{"arch": "caformer", "model": "multi-label audio tagger", "dataset": "single notes of musical instruments (NSynth)", "train_examples": 184686, "n_mels": 64, "hop_length": 160, "input": "log_mel", "spec_augment": true, "win_length": 512, "norm": "layernorm", "norm_position": "pre", "activation": "geglu", "mlp_ratio": 3, "head_dim": 64, "fused_qkv": false, "qk_norm": false, "parallel_block": false, "dropout": 0.05, "inner_norm": false, "patch_size": [4, 4], "conv_stem": true, "depths": [3, 3, 3], "widths": [64, 128, 256], "kernel_size": 3, "num_labels": 36, "init": "torch_default", "residual_init": "none", "optimizer": "soap", "beta2": 0.95, "lr": 0.0029, "beta1": 0.95, "shampoo_beta": 0.95, "eps": 1e-08, "precondition_frequency": 10, "max_precond_dim": 1024, "one_sided": false, "adamw_lr_other_params": 0.0014, "grad_clip": 5.0, "steps": 2800, "batch_size": 64, "epochs": 1.0, "lr_schedule": "cosine", "final_lr_fraction": 0.01, "warmup_steps": 140, "weight_decay": 0.2, "adamw_weight_decay_other_params": 0.01}
Rows from block 6, named by matrix and row number. Rows with one number belong to one neuron. Each number is 50 + 12 x the weight over its row's rms, rounded and kept within 0 to 99. All counts start at 0.
# gate: MLP gate (model.blocks.6.mlp.gate.weight, 768x256), inputs 96-127
# fc1: MLP up (model.blocks.6.mlp.fc1.weight, 768x256), inputs 96-127
# fc2: MLP down (model.blocks.6.mlp.fc2.weight, 256x768, transposed), outputs 96-127
gate.278:48 54 39 45 55 43 53 33 43 44 53 19 52 57 58 43 40 34 58 66 41 50 44 40 47 55 51 32 68 48 33 70
fc1.278:46 54 77 68 48 31 24 40 40 21 50 53 42 42 56 41 49 54 74 79 53 56 58 42 50 39 54 79 54 35 66 63
fc2.278:81 64 42 59 45 43 58 51 59 39 27 49 59 33 52 42 54 34 48 52 41 78 55 55 64 58 63 48 48 64 54 31
gate.279:41 62 41 40 40 37 46 44 53 72 39 46 72 54 55 58 52 51 58 48 52 48 50 57 52 68 56 49 50 51 49 71
fc1.279:33 46 50 62 24 60 54 36 63 73 60 25 55 63 65 62 49 40 55 47 39 74 47 35 47 35 49 48 42 62 33 54
fc2.279:66 56 60 61 47 58 54 61 51 35 56 30 49 67 60 26 39 47 39 48 42 39 58 34 51 40 32 35 37 54 51 82
gate.280:31 51 42 30 60 40 50 47 62 77 46 45 50 75 69 44 47 46 35 43 46 31 47 39 32 54 53 40 43 48 19 41
fc1.280:48 74 61 65 49 39 41 48 65 19 66 64 55 45 34 39 45 50 43 49 42 65 64 62 72 56 43 30 50 52 49 40
fc2.280:36 68 50 57 49 59 47 58 40 51 34 56 75 54 48 52 46 39 49 66 68 40 38 23 57 48 56 64 15 42 51 60
gate.281:57 55 51 45 58 42 39 44 54 35 53 44 61 49 51 44 53 57 51 37 32 51 51 56 61 37 76 53 45 41 54 71
fc1.281:46 54 43 36 54 22 46 38 44 66 54 31 40 41 33 27 44 47 41 47 57 53 44 56 56 75 34 48 65 53 82 53
fc2.281:67 42 34 35 31 48 40 59 54 44 43 54 68 55 52 59 49 67 57 55 56 62 47 38 36 51 54 24 63 44 55 29
gate.282:43 54 52 53 36 49 59 39 60 43 70 67 43 28 53 51 41 47 67 58 36 54 63 71 38 46 62 65 46 51 38 69
fc1.282:52 38 44 56 41 64 55 50 58 49 74 54 60 45 41 52 39 26 32 52 35 54 45 39 56 57 45 47 35 64 43 46
fc2.282:60 48 42 54 63 63 69 36 68 43 44 69 48 36 44 59 52 60 70 48 53 47 70 45 49 37 53 57 55 61 60 57
gate.283:51 66 45 31 60 52 64 35 50 55 50 57 67 47 58 55 64 60 58 40 37 15 46 53 63 51 51 43 33 70 49 47
fc1.283:61 47 46 57 40 51 40 76 47 36 57 61 56 44 40 38 54 44 38 46 59 40 52 41 39 58 63 51 49 63 52 74
fc2.283:46 62 43 39 49 53 47 62 40 34 44 38 44 57 40 55 60 53 54 29 64 63 31 35 70 52 45 38 44 53 49 37
gate.284:63 44 39 39 59 77 36 38 31 27 42 38 45 49 35 47 50 75 49 67 36 51 34 60 43 57 29 48 36 34 43 44
fc1.284:53 54 56 46 37 52 42 51 39 59 64 62 62 39 36 34 48 30 80 46 28 55 37 50 52 32 48 15 66 55 50 41
fc2.284:67 61 36 50 41 60 29 58 37 59 40 50 56 22 53 58 50 50 50 57 50 66 48 47 60 33 61 30 63 43 52 36
gate.285:38 56 56 36 35 80 44 42 59 67 37 20 44 59 42 58 57 74 35 41 53 39 45 39 56 64 43 35 22 43 44 51
fc1.285:43 61 49 36 35 58 52 33 64 39 66 47 43 79 39 54 69 65 39 41 44 60 66 58 60 54 57 37 38 52 41 30
fc2.285:65 66 58 71 51 54 64 51 59 42 39 47 46 45 57 62 53 63 60 59 53 38 51 41 69 47 57 60 64 60 62 42
gate.286:41 58 64 46 47 48 40 47 56 39 46 54 51 52 63 61 40 48 57 48 48 62 34 41 40 50 30 50 62 50 59 50
fc1.286:56 37 40 29 56 41 59 54 57 52 69 45 46 51 50 70 60 65 37 52 73 47 44 56 40 49 38 47 67 33 49 28
fc2.286:56 60 63 48 49 71 40 48 68 29 63 62 31 41 38 46 61 52 57 59 48 54 38 61 27 45 45 46 60 32 61 50
gate.287:41 61 46 57 54 48 43 41 73 43 46 47 27 40 59 40 63 68 56 53 59 63 64 44 46 53 47 64 41 43 81 60
fc1.287:61 51 61 65 49 48 34 66 63 56 35 70 39 45 50 40 18 52 50 45 48 63 72 38 34 38 51 46 52 61 39 57
fc2.287:54 48 54 37 63 37 44 32 62 43 50 42 60 33 55 55 54 63 62 40 32 55 44 50 63 50 73 63 53 32 49 43
gate.288:72 32 56 60 56 32 48 75 52 35 55 62 62 30 53 58 67 36 43 27 56 60 65 74 38 38 43 60 51 55 57 56
fc1.288:41 29 38 41 50 54 59 35 60 53 71 47 64 72 65 44 53 53 65 44 58 46 53 40 68 44 71 31 48 39 58 36
fc2.288:47 72 38 40 75 37 57 34 55 40 51 63 50 44 55 48 55 75 50 42 48 62 43 52 52 82 57 47 34 54 53 46
gate.289:51 61 54 30 56 48 59 55 46 59 62 48 65 38 53 70 49 43 58 54 35 34 66 48 62 52 44 51 62 55 51 55
fc1.289:49 54 69 55 62 50 36 56 46 62 65 46 58 44 57 64 43 64 42 59 40 46 65 63 63 51 69 58 61 46 54 57
fc2.289:68 46 47 24 67 59 27 45 50 77 53 44 50 74 69 36 43 33 61 60 56 42 53 48 40 53 41 44 28 62 43 33
gate.290:41 73 37 78 51 39 36 35 51 43 66 49 36 52 36 31 60 62 48 53 72 39 37 52 42 53 64 48 47 49 51 41
fc1.290:58 61 64 63 57 51 80 34 49 59 47 39 51 31 43 50 64 50 33 46 42 53 36 42 55 47 50 60 43 39 65 49
fc2.290:56 51 66 53 40 31 52 52 29 45 50 48 52 77 49 50 60 56 51 50 39 53 67 55 35 35 45 35 49 74 70 46
gate.291:62 46 46 76 37 44 35 53 66 36 38 52 42 66 40 60 37 65 41 38 49 64 62 38 43 57 32 50 71 30 58 58
fc1.291:51 31 31 32 44 34 56 58 48 60 48 42 48 37 56 47 31 37 40 63 68 48 49 57 46 53 61 26 41 59 51 69
fc2.291:77 47 47 53 33 55 50 54 53 55 53 45 43 64 49 49 60 61 56 36 42 34 64 58 53 37 54 45 32 57 65 54
gate.292:46 61 31 58 28 60 48 49 56 41 53 53 45 39 46 41 52 57 69 37 57 39 74 56 52 65 63 72 55 38 64 51
fc1.292:46 29 51 43 33 60 48 70 67 51 65 55 54 46 61 69 46 53 49 49 56 38 34 41 57 51 46 50 59 41 51 31
fc2.292:51 42 48 35 60 41 61 41 59 44 32 66 67 47 54 63 82 68 50 52 44 40 36 46 42 45 56 48 49 60 52 48
gate.293:66 72 26 35 55 48 28 72 45 50 28 76 48 56 56 53 48 48 63 65 51 39 50 25 53 48 67 57 42 51 53 43
fc1.293:28 58 51 62 50 53 32 56 60 42 42 36 51 45 59 43 56 34 55 46 31 28 50 53 30 41 50 38 67 52 37 40
fc2.293:42 34 52 68 57 50 50 53 24 62 66 78 33 68 65 63 53 36 51 47 52 55 62 36 62 54 46 59 56 36 48 71
gate.294:34 53 49 57 50 42 48 80 70 60 50 84 59 40 26 33 65 59 49 44 51 55 68 57 40 47 63 36 56 51 52 67
fc1.294:51 44 46 67 41 43 58 78 65 48 80 61 45 49 71 49 49 31 36 64 53 53 57 61 33 50 31 28 40 51 37 61
fc2.294:60 61 54 70 29 61 52 49 45 46 50 45 43 37 47 64 80 38 52 59 41 54 44 49 53 60 40 46 42 49 39 43
gate.295:51 52 54 45 56 62 53 30 61 64 40 45 60 67 58 45 40 57 46 47 55 52 46 40 56 28 60 45 51 54 66 43
fc1.295:54 66 60 21 54 55 55 31 62 35 47 38 52 50 67 49 21 61 63 29 42 48 35 33 57 41 53 56 26 29 53 51
fc2.295:56 67 51 67 50 57 51 46 35 64 46 68 46 36 54 64 45 38 81 32 56 51 59 62 52 43 41 57 38 68 56 59
gate.296:52 47 16 43 61 55 45 58 60 50 43 53 48 36 49 23 43 50 37 63 47 57 49 40 51 48 66 25 53 57 49 58
fc1.296:56 33 52 42 61 44 55 53 43 47 57 46 77 52 75 53 31 53 51 53 50 40 63 16 53 43 64 46 63 34 42 55
fc2.296:49 45 59 41 48 36 61 54 46 52 62 41 42 65 69 40 47 52 45 33 46 46 48 38 47 41 48 38 52 35 47 60
gate.297:48 38 57 32 49 59 80 50 25 57 37 28 60 57 45 64 69 62 40 46 57 41 47 72 47 48 31 61 36 28 59 47
fc1.297:30 55 48 49 30 26 44 60 59 51 40 36 30 54 50 60 48 29 67 59 47 53 41 37 69 47 35 91 60 29 51 44
fc2.297:44 38 59 25 61 57 54 36 48 49 62 52 42 49 33 53 59 43 65 50 35 37 37 48 52 37 61 52 30 40 53 57
gate.298:57 74 59 51 39 54 60 43 49 45 48 50 53 32 24 75 52 57 33 38 50 64 40 55 54 52 49 45 66 31 55 41
fc1.298:43 30 48 33 58 37 32 45 33 51 34 45 69 24 45 28 59 53 38 58 48 24 76 61 45 59 52 40 32 62 45 56
fc2.298:65 58 49 47 60 68 55 51 54 53 30 59 74 46 56 46 46 50 49 29 42 73 38 39 52 25 32 52 30 53 47 56
gate.299:55 75 30 65 56 28 23 56 57 49 19 38 59 29 32 35 58 48 50 62 57 51 45 52 71 65 53 60 75 51 59 39
fc1.299:30 39 59 42 65 80 48 53 52 45 47 38 49 71 63 48 57 64 42 68 76 58 47 60 41 54 22 49 49 41 30 60
fc2.299:49 40 80 35 35 40 65 50 47 39 47 45 48 50 46 46 58 46 48 61 44 44 53 47 69 34 57 60 55 52 41 59
gate.300:53 50 49 53 50 47 29 58 43 66 60 49 60 41 52 52 36 55 66 34 53 42 26 63 57 63 46 43 44 37 64 60
fc1.300:23 43 64 68 28 34 35 50 51 36 58 28 56 35 25 59 51 43 60 65 57 57 42 50 49 46 40 52 46 49 21 44
fc2.300:68 49 37 44 58 62 34 55 81 64 70 53 68 78 51 56 47 68 35 57 39 66 62 53 59 64 52 40 56 64 61 57
gate.301:47 57 59 50 49 28 56 47 29 84 54 62 54 66 38 54 38 50 43 61 41 62 46 48 66 67 23 76 36 69 43 42
fc1.301:29 54 42 53 39 60 59 46 45 62 48 44 35 50 51 05 62 60 36 55 37 56 63 47 72 52 55 52 46 76 42 69
fc2.301:30 59 46 55 41 58 63 71 62 51 69 57 56 56 52 54 54 63 52 58 58 40 66 55 30 45 53 38 42 20 53 68
gate.302:58 48 65 37 58 40 44 50 49 55 48 65 43 57 61 46 57 31 57 58 43 52 57 53 61 58 43 51 34 49 69 64
fc1.302:62 39 44 46 63 39 53 32 50 66 19 40 46 43 43 46 38 46 42 57 74 52 37 58 29 44 64 53 42 29 45 34
fc2.302:34 55 53 65 36 60 39 56 59 47 60 50 42 44 69 38 36 78 26 32 59 46 55 50 51 45 73 62 65 59 52 34
gate.303:47 34 47 67 66 41 33 42 64 50 40 35 63 55 73 55 57 49 39 60 47 61 55 45 31 33 50 35 43 38 47 35
fc1.303:54 54 57 54 62 40 50 62 26 49 34 56 70 42 62 38 35 74 47 40 43 42 52 44 45 49 50 55 63 47 38 29
fc2.303:53 56 58 40 39 44 70 41 58 56 49 56 58 51 46 39 47 32 44 64 58 67 48 39 24 48 45 63 58 46 26 48
gate.304:31 56 55 64 57 37 57 52 43 56 79 49 29 52 38 56 57 42 45 53 42 25 32 38 54 77 48 42 44 62 25 61
fc1.304:44 45 45 53 49 56 55 35 45 48 48 49 67 65 54 62 54 31 59 65 36 45 51 51 54 47 54 46 33 50 53 43
fc2.304:49 49 69 59 47 58 46 61 61 55 51 59 47 56 53 67 68 51 60 58 56 44 57 59 35 47 66 45 58 49 46 50
gate.305:45 43 65 49 49 42 44 57 62 76 50 47 70 66 46 65 48 36 48 53 54 41 50 64 44 26 44 48 63 58 33 63
fc1.305:36 63 40 54 41 34 36 43 45 60 34 46 41 53 44 42 45 57 45 33 43 51 48 53 43 53 34 45 36 31 48 23
fc2.305:62 56 57 52 49 48 43 56 73 44 70 38 51 33 46 45 73 44 42 57 45 57 45 49 53 58 73 38 27 59 25 52
gate.306:51 63 52 60 55 48 47 59 58 40 40 57 29 36 62 52 56 54 34 56 56 47 62 52 69 52 31 54 36 42 52 33
fc1.306:48 51 51 50 58 40 32 51 50 57 59 68 52 50 35 53 46 60 52 38 66 30 52 31 51 67 36 50 42 44 38 46
fc2.306:48 55 52 56 40 67 48 79 33 44 44 46 49 69 56 56 52 59 38 42 71 54 38 51 60 50 81 42 57 47 38 63
gate.307:55 53 37 42 43 75 75 71 39 53 46 45 28 42 50 54 38 52 51 44 49 37 55 39 51 45 58 62 57 43 57 44
fc1.307:32 61 37 18 58 39 55 50 65 41 53 61 34 44 28 64 50 64 49 35 30 51 55 35 40 37 64 35 50 48 33 42
fc2.307:30 48 58 36 47 45 58 51 49 49 59 39 35 74 73 43 59 54 54 30 37 73 82 53 55 69 51 60 34 57 33 38
gate.308:51 65 49 66 64 54 32 46 51 61 44 47 31 27 50 49 66 54 76 41 45 42 47 41 38 52 43 36 61 47 37 54
fc1.308:62 60 45 60 34 54 52 47 55 49 28 46 35 54 48 35 53 28 67 37 51 73 59 47 42 24 43 48 51 50 37 70
fc2.308:56 22 70 46 37 41 55 57 48 41 36 60 77 24 66 34 62 53 66 42 52 54 50 66 24 42 35 51 62 63 35 32
gate.309:57 47 41 44 46 34 43 47 59 65 60 60 36 60 55 66 66 50 47 42 54 41 62 58 38 47 63 51 54 41 32 62
fc1.309:84 66 63 71 50 45 42 39 61 53 63 77 50 56 49 53 72 62 64 46 23 26 59 45 62 62 40 29 60 61 59 53
fc2.309:51 52 28 60 42 31 62 72 49 62 53 44 14 53 36 57 43 42 49 52 48 67 66 51 65 45 36 50 54 33 36 57
gate.310:38 64 50 63 44 53 54 49 51 44 50 46 49 57 54 50 41 88 59 44 50 31 58 50 58 66 39 46 29 45 61 66
fc1.310:51 42 37 58 42 43 45 44 20 49 52 36 46 67 62 66 48 47 34 75 56 49 57 36 67 40 55 77 43 54 32 56
fc2.310:46 48 63 20 26 47 40 45 69 61 62 49 56 38 38 54 87 39 66 52 47 61 68 39 71 32 64 43 35 56 51 47
gate.311:47 55 55 52 63 67 66 28 64 34 36 45 55 47 69 41 65 33 62 58 54 67 48 57 44 40 73 46 32 55 66 50
fc1.311:53 42 61 45 26 73 50 38 62 41 55 40 44 57 41 42 61 69 58 46 69 67 43 55 46 67 56 43 59 44 53 49
fc2.311:55 49 52 39 55 46 56 43 48 59 39 43 61 30 37 43 44 41 26 39 51 52 54 70 56 64 50 70 67 65 28 55
gate.312:34 72 41 56 34 61 44 54 62 62 71 20 54 42 52 38 48 64 43 51 52 51 62 38 69 45 49 26 62 53 49 41
fc1.312:89 39 46 43 36 48 45 67 46 39 45 47 29 55 51 57 60 44 56 44 41 46 56 74 38 51 40 51 57 67 56 46
fc2.312:36 47 31 46 57 70 48 46 33 36 62 44 52 49 39 68 57 58 51 59 33 65 46 35 56 40 37 47 40 62 50 30
gate.313:46 33 41 41 55 51 44 69 43 21 41 53 40 57 41 59 62 43 35 49 40 47 43 40 57 46 49 65 39 57 60 39
fc1.313:47 68 58 21 57 42 51 46 71 53 58 65 43 56 59 41 49 68 34 78 29 54 53 63 47 69 47 48 62 71 43 39
fc2.313:65 54 56 41 63 41 49 51 43 66 49 47 53 58 57 51 41 45 56 71 67 56 63 42 39 67 28 45 47 42 59 39
gate.314:63 41 56 56 52 38 60 43 40 58 61 29 52 58 42 42 40 38 37 65 63 50 60 42 49 53 40 38 56 39 51 43
fc1.314:38 47 59 67 36 51 60 65 25 53 51 30 44 50 48 51 48 57 65 73 53 36 55 53 35 52 53 49 42 32 54 58
fc2.314:57 41 50 55 37 32 46 42 45 56 64 68 38 59 51 49 40 46 68 49 49 42 55 41 75 43 59 45 51 37 72 53
gate.315:45 50 38 53 36 33 46 49 64 65 61 39 32 57 53 67 53 50 58 40 52 37 58 42 53 45 60 60 44 22 50 40
fc1.315:64 25 59 37 51 56 55 51 33 43 39 70 47 48 29 39 54 52 49 54 70 29 60 61 57 34 57 44 47 39 59 53
fc2.315:19 51 33 53 40 57 43 58 48 57 58 46 23 50 58 74 46 52 55 48 48 65 50 52 62 58 46 42 60 45 33 45
gate.316:57 29 33 38 52 42 39 27 43 40 62 51 61 48 74 29 46 58 33 46 40 55 46 39 54 62 37 83 38 47 56 68
fc1.316:48 37 51 35 65 47 76 40 46 32 56 64 48 40 44 68 53 67 43 17 46 50 43 52 71 31 61 70 49 20 57 52
fc2.316:56 52 47 52 47 31 39 56 41 34 66 41 43 44 46 59 45 56 48 42 41 38 34 70 42 48 40 33 45 53 48 62
gate.317:51 44 51 54 48 27 25 68 61 55 52 36 38 58 48 38 57 38 45 58 33 68 62 33 47 51 67 32 50 34 38 39
fc1.317:40 60 55 37 46 41 61 45 43 52 52 51 62 46 65 50 47 29 34 29 62 49 37 55 49 58 47 55 44 60 50 54
fc2.317:38 58 41 51 43 55 67 48 47 46 75 46 43 38 33 49 46 53 55 47 47 54 41 39 52 47 56 40 29 53 30 57
gate.318:58 50 48 70 66 62 60 77 61 47 56 64 52 43 61 50 70 40 41 59 58 50 49 48 58 44 32 46 22 39 56 48
fc1.318:60 39 48 63 52 66 63 49 57 55 41 66 37 33 73 46 50 34 46 57 49 57 64 55 66 24 52 50 22 39 52 59
fc2.318:37 65 52 51 38 59 36 43 71 56 40 51 30 49 54 48 46 38 38 49 51 60 55 58 60 62 39 65 56 63 45 38
gate.319:53 45 65 52 51 35 63 74 47 50 43 40 50 46 35 47 47 58 63 57 40 38 19 38 70 67 62 56 46 38 47 41
fc1.319:55 64 60 36 35 41 52 79 63 54 44 53 56 51 52 50 37 58 45 33 59 42 47 42 50 41 68 71 43 57 48 65
fc2.319:57 69 81 64 58 64 40 52 45 51 65 50 36 58 44 53 33 58 54 63 56 63 49 65 52 56 53 60 58 43 35 60
gate.320:35 49 41 56 49 36 49 37 55 52 40 35 39 44 66 51 39 70 48 41 35 67 62 35 57 51 60 27 52 76 32 40
fc1.320:61 60 41 66 74 48 47 59 45 72 48 57 66 63 63 46 28 59 61 29 47 63 53 36 51 44 42 41 38 57 29 58
fc2.320:40 49 58 56 24 46 55 67 20 38 55 50 59 41 52 27 50 46 46 60 36 38 53 43 82 64 41 45 55 40 40 52
gate.321:46 54 44 64 45 53 50 32 51 47 43 59 47 47 45 71 46 41 38 48 52 59 36 51 32 60 69 44 23 48 67 60
fc1.321:36 38 73 52 61 47 63 59 43 55 40 62 42 47 46 51 56 54 60 39 39 60 45 66 43 32 25 56 43 46 45 40
fc2.321:26 39 66 37 42 54 67 67 55 48 56 45 52 32 66 74 47 63 47 48 53 50 47 42 51 39 58 48 54 40 59 71
gate.322:53 47 78 47 47 48 45 50 56 55 63 51 50 35 52 52 63 37 44 68 47 61 42 54 40 44 62 34 66 63 40 46
fc1.322:51 40 60 43 31 55 54 51 52 32 69 52 71 29 32 60 61 46 53 32 49 65 19 44 54 43 63 66 50 41 36 56
fc2.322:57 66 52 60 28 64 80 60 54 56 56 33 44 60 36 68 31 52 46 52 41 58 52 75 42 42 38 54 39 41 33 47
gate.323:57 40 53 61 43 56 54 45 66 51 67 44 70 47 29 71 29 53 62 43 62 51 37 39 40 52 53 25 41 79 47 58
fc1.323:67 69 52 60 38 39 43 56 29 43 52 66 67 64 56 38 47 49 47 41 35 60 49 23 67 62 62 61 23 49 61 49
fc2.323:44 47 44 46 45 43 34 69 38 35 44 77 44 68 46 35 42 26 51 40 56 48 55 69 56 40 48 52 56 51 67 38
gate.324:41 36 39 64 62 58 51 39 63 31 60 51 33 42 33 58 41 37 43 41 68 32 44 53 45 53 44 65 54 61 46 46
fc1.324:73 53 47 63 66 50 34 52 40 30 66 43 56 52 37 65 38 37 47 24 58 40 50 42 36 54 55 32 70 77 42 65
fc2.324:57 56 52 57 43 52 57 71 48 39 56 62 46 62 49 53 54 36 41 42 56 51 41 46 40 51 47 53 37 36 61 50
gate.325:43 38 55 50 37 28 50 70 57 44 66 73 55 44 49 38 52 43 70 59 34 56 45 55 34 49 38 42 42 50 59 46
fc1.325:68 60 48 57 62 42 45 42 58 59 88 28 51 71 68 46 44 48 62 47 48 51 46 39 50 51 22 32 69 47 58 44
fc2.325:61 60 65 50 74 62 31 53 52 56 48 44 73 51 45 55 57 44 39 50 40 48 67 63 31 32 61 51 35 41 40 46
gate.326:57 44 33 49 52 64 61 51 71 50 52 26 24 34 45 48 52 42 57 80 18 48 33 51 51 45 56 47 48 67 55 48
fc1.326:62 36 65 59 41 40 62 45 51 48 68 37 44 37 41 64 54 59 43 55 44 45 49 49 59 38 30 61 49 42 48 45
fc2.326:53 55 54 58 52 63 29 23 44 54 40 49 60 66 48 45 38 36 51 45 40 25 57 42 58 53 79 40 31 49 57 63
gate.327:63 46 57 57 49 44 57 48 32 51 46 35 54 51 41 53 44 42 44 54 48 50 58 34 55 37 41 54 55 37 37 42
fc1.327:52 42 65 74 63 54 69 56 53 51 34 50 35 42 64 35 37 59 38 58 39 49 43 43 31 73 53 57 35 48 42 61
fc2.327:72 41 41 51 31 65 56 51 64 62 50 26 62 49 54 67 50 56 40 87 46 57 61 63 37 51 44 54 47 50 47 43
gate.328:62 65 49 57 61 42 27 54 66 41 46 47 54 60 52 40 49 48 64 41 44 73 55 49 58 55 47 51 30 36 42 55
fc1.328:66 32 63 36 72 79 45 48 36 49 48 54 39 47 66 54 52 45 32 33 53 47 19 47 72 64 38 73 36 44 35 62
fc2.328:48 32 65 72 30 26 56 41 57 68 50 51 45 60 59 51 49 49 49 63 53 74 66 39 50 43 52 44 66 47 45 44
gate.329:57 66 50 50 53 54 38 50 44 74 58 67 37 37 64 67 58 64 63 55 44 52 31 47 29 31 46 60 40 57 42 67
fc1.329:50 60 56 54 28 40 90 52 64 29 62 54 57 72 46 66 55 45 28 65 60 54 27 50 48 38 39 50 65 55 42 62
fc2.329:35 44 74 61 44 40 32 56 18 64 60 44 49 56 46 34 48 54 44 52 45 66 58 48 51 64 48 63 46 35 52 54
gate.330:32 37 39 52 53 50 30 65 34 60 37 52 57 47 50 48 35 47 62 43 56 47 50 46 36 59 46 37 29 38 43 56
fc1.330:56 45 44 63 25 38 55 32 32 47 58 49 35 50 56 51 56 42 45 52 35 71 70 56 57 48 46 74 58 67 48 59
fc2.330:33 46 58 50 69 35 40 40 41 42 61 60 56 73 46 45 31 36 58 43 52 32 23 43 40 58 56 70 58 58 38 48
gate.331:55 52 52 49 35 47 53 36 42 62 71 51 59 51 65 50 61 51 36 39 41 65 54 59 42 54 57 37 31 61 44 48
fc1.331:51 32 59 77 60 67 39 57 79 55 47 68 29 59 30 62 42 63 54 59 66 43 55 61 50 44 52 62 52 28 71 38
fc2.331:54 57 55 36 32 60 75 33 42 34 40 57 53 63 32 62 45 68 66 50 39 69 50 33 54 70 56 32 30 55 49 46
gate.332:54 54 53 54 38 32 38 54 59 60 55 43 55 52 37 48 69 37 53 61 66 35 21 39 44 69 62 52 63 36 54 47
fc1.332:34 53 40 29 26 59 21 68 43 22 39 60 61 29 54 46 66 45 58 39 47 49 41 44 68 21 51 56 42 56 56 48
fc2.332:68 56 34 39 32 67 49 72 38 36 35 48 46 41 60 58 38 53 63 48 60 34 57 55 60 63 62 41 46 29 72 64
gate.333:60 68 39 46 59 44 49 61 53 47 56 35 36 69 37 55 59 70 79 67 52 49 40 54 43 46 45 41 45 51 52 50
fc1.333:69 69 46 73 43 40 60 52 50 39 48 52 38 52 42 46 52 34 42 38 62 45 43 65 40 63 32 75 42 41 36 36
fc2.333:59 49 48 55 42 39 65 57 71 48 49 52 56 47 51 32 52 57 49 64 40 41 50 50 54 39 54 44 71 56 24 63
gate.334:71 44 64 51 58 74 42 45 63 33 59 73 59 52 38 47 62 68 31 55 46 69 53 55 65 56 54 49 54 48 61 51
fc1.334:53 61 47 52 48 69 44 47 66 44 44 55 61 38 52 38 47 41 38 67 44 47 73 34 38 24 56 63 56 59 45 47
fc2.334:35 44 53 75 41 38 68 64 37 67 49 50 50 59 61 87 52 35 52 57 62 43 54 58 71 56 30 62 33 53 47 35
gate.335:49 55 45 73 68 43 53 45 49 42 41 61 57 61 59 55 80 52 52 52 44 30 34 63 45 51 31 56 51 53 55 49
fc1.335:59 56 33 19 33 36 45 52 55 40 59 52 21 48 40 44 46 34 37 58 65 61 68 43 41 15 52 32 61 36 23 47
fc2.335:52 66 47 44 54 57 52 66 40 53 58 39 76 40 13 49 29 41 61 49 48 63 41 34 64 64 54 42 49 46 43 67
gate.336:10 60 55 46 51 64 69 57 49 47 44 75 45 69 57 51 74 59 47 53 42 37 33 49 54 64 54 64 63 34 44 56
fc1.336:52 33 62 68 64 53 51 34 43 35 59 40 47 41 51 43 45 53 63 55 40 59 50 50 53 36 51 48 43 65 59 42
fc2.336:53 42 60 38 35 55 77 54 73 45 56 58 55 54 20 48 47 51 58 51 59 59 48 54 43 45 56 60 60 60 65 53
gate.337:38 47 46 53 41 47 43 49 48 51 60 53 18 59 48 22 38 40 46 27 50 54 56 51 44 41 52 33 44 43 43 52
fc1.337:25 42 66 40 54 64 53 37 51 45 33 43 59 53 57 52 43 71 43 49 39 68 46 47 34 45 47 74 67 68 46 56
fc2.337:57 49 51 46 48 48 56 44 26 51 41 45 63 47 46 36 49 44 39 52 57 57 36 39 48 69 26 40 50 33 39 45
gate.338:40 52 48 45 61 40 42 42 65 24 48 55 70 50 55 50 48 67 55 31 48 44 51 50 38 49 39 46 34 49 36 55
fc1.338:56 43 40 63 42 40 67 38 66 55 46 54 43 54 70 45 83 63 64 46 59 17 46 52 64 50 46 57 68 42 43 56
fc2.338:39 48 40 59 69 59 55 41 53 58 44 54 38 67 55 49 40 50 30 41 64 45 73 54 71 55 68 45 60 54 54 70
gate.339:49 73 50 87 42 54 54 55 43 59 42 42 65 71 40 50 57 35 72 22 14 42 57 51 39 53 34 61 54 73 49 77
fc1.339:75 74 58 65 57 49 61 41 46 30 45 52 57 45 52 64 52 53 56 38 54 35 60 51 49 36 18 45 47 45 65 79
fc2.339:51 60 20 48 54 41 49 40 60 52 65 22 58 47 42 57 47 49 55 52 51 32 51 51 66 41 43 33 45 62 54 59
gate.340:41 54 58 30 47 42 55 32 44 43 36 45 61 42 26 46 39 57 72 76 54 49 42 62 53 54 50 50 28 49 68 53
fc1.340:49 65 53 38 64 54 35 61 43 73 45 43 32 34 31 24 55 51 61 31 51 46 31 28 59 34 34 31 62 65 14 53
fc2.340:30 46 41 54 47 69 53 49 35 66 38 30 47 49 62 49 56 46 62 59 68 50 66 38 39 49 25 62 61 28 83 29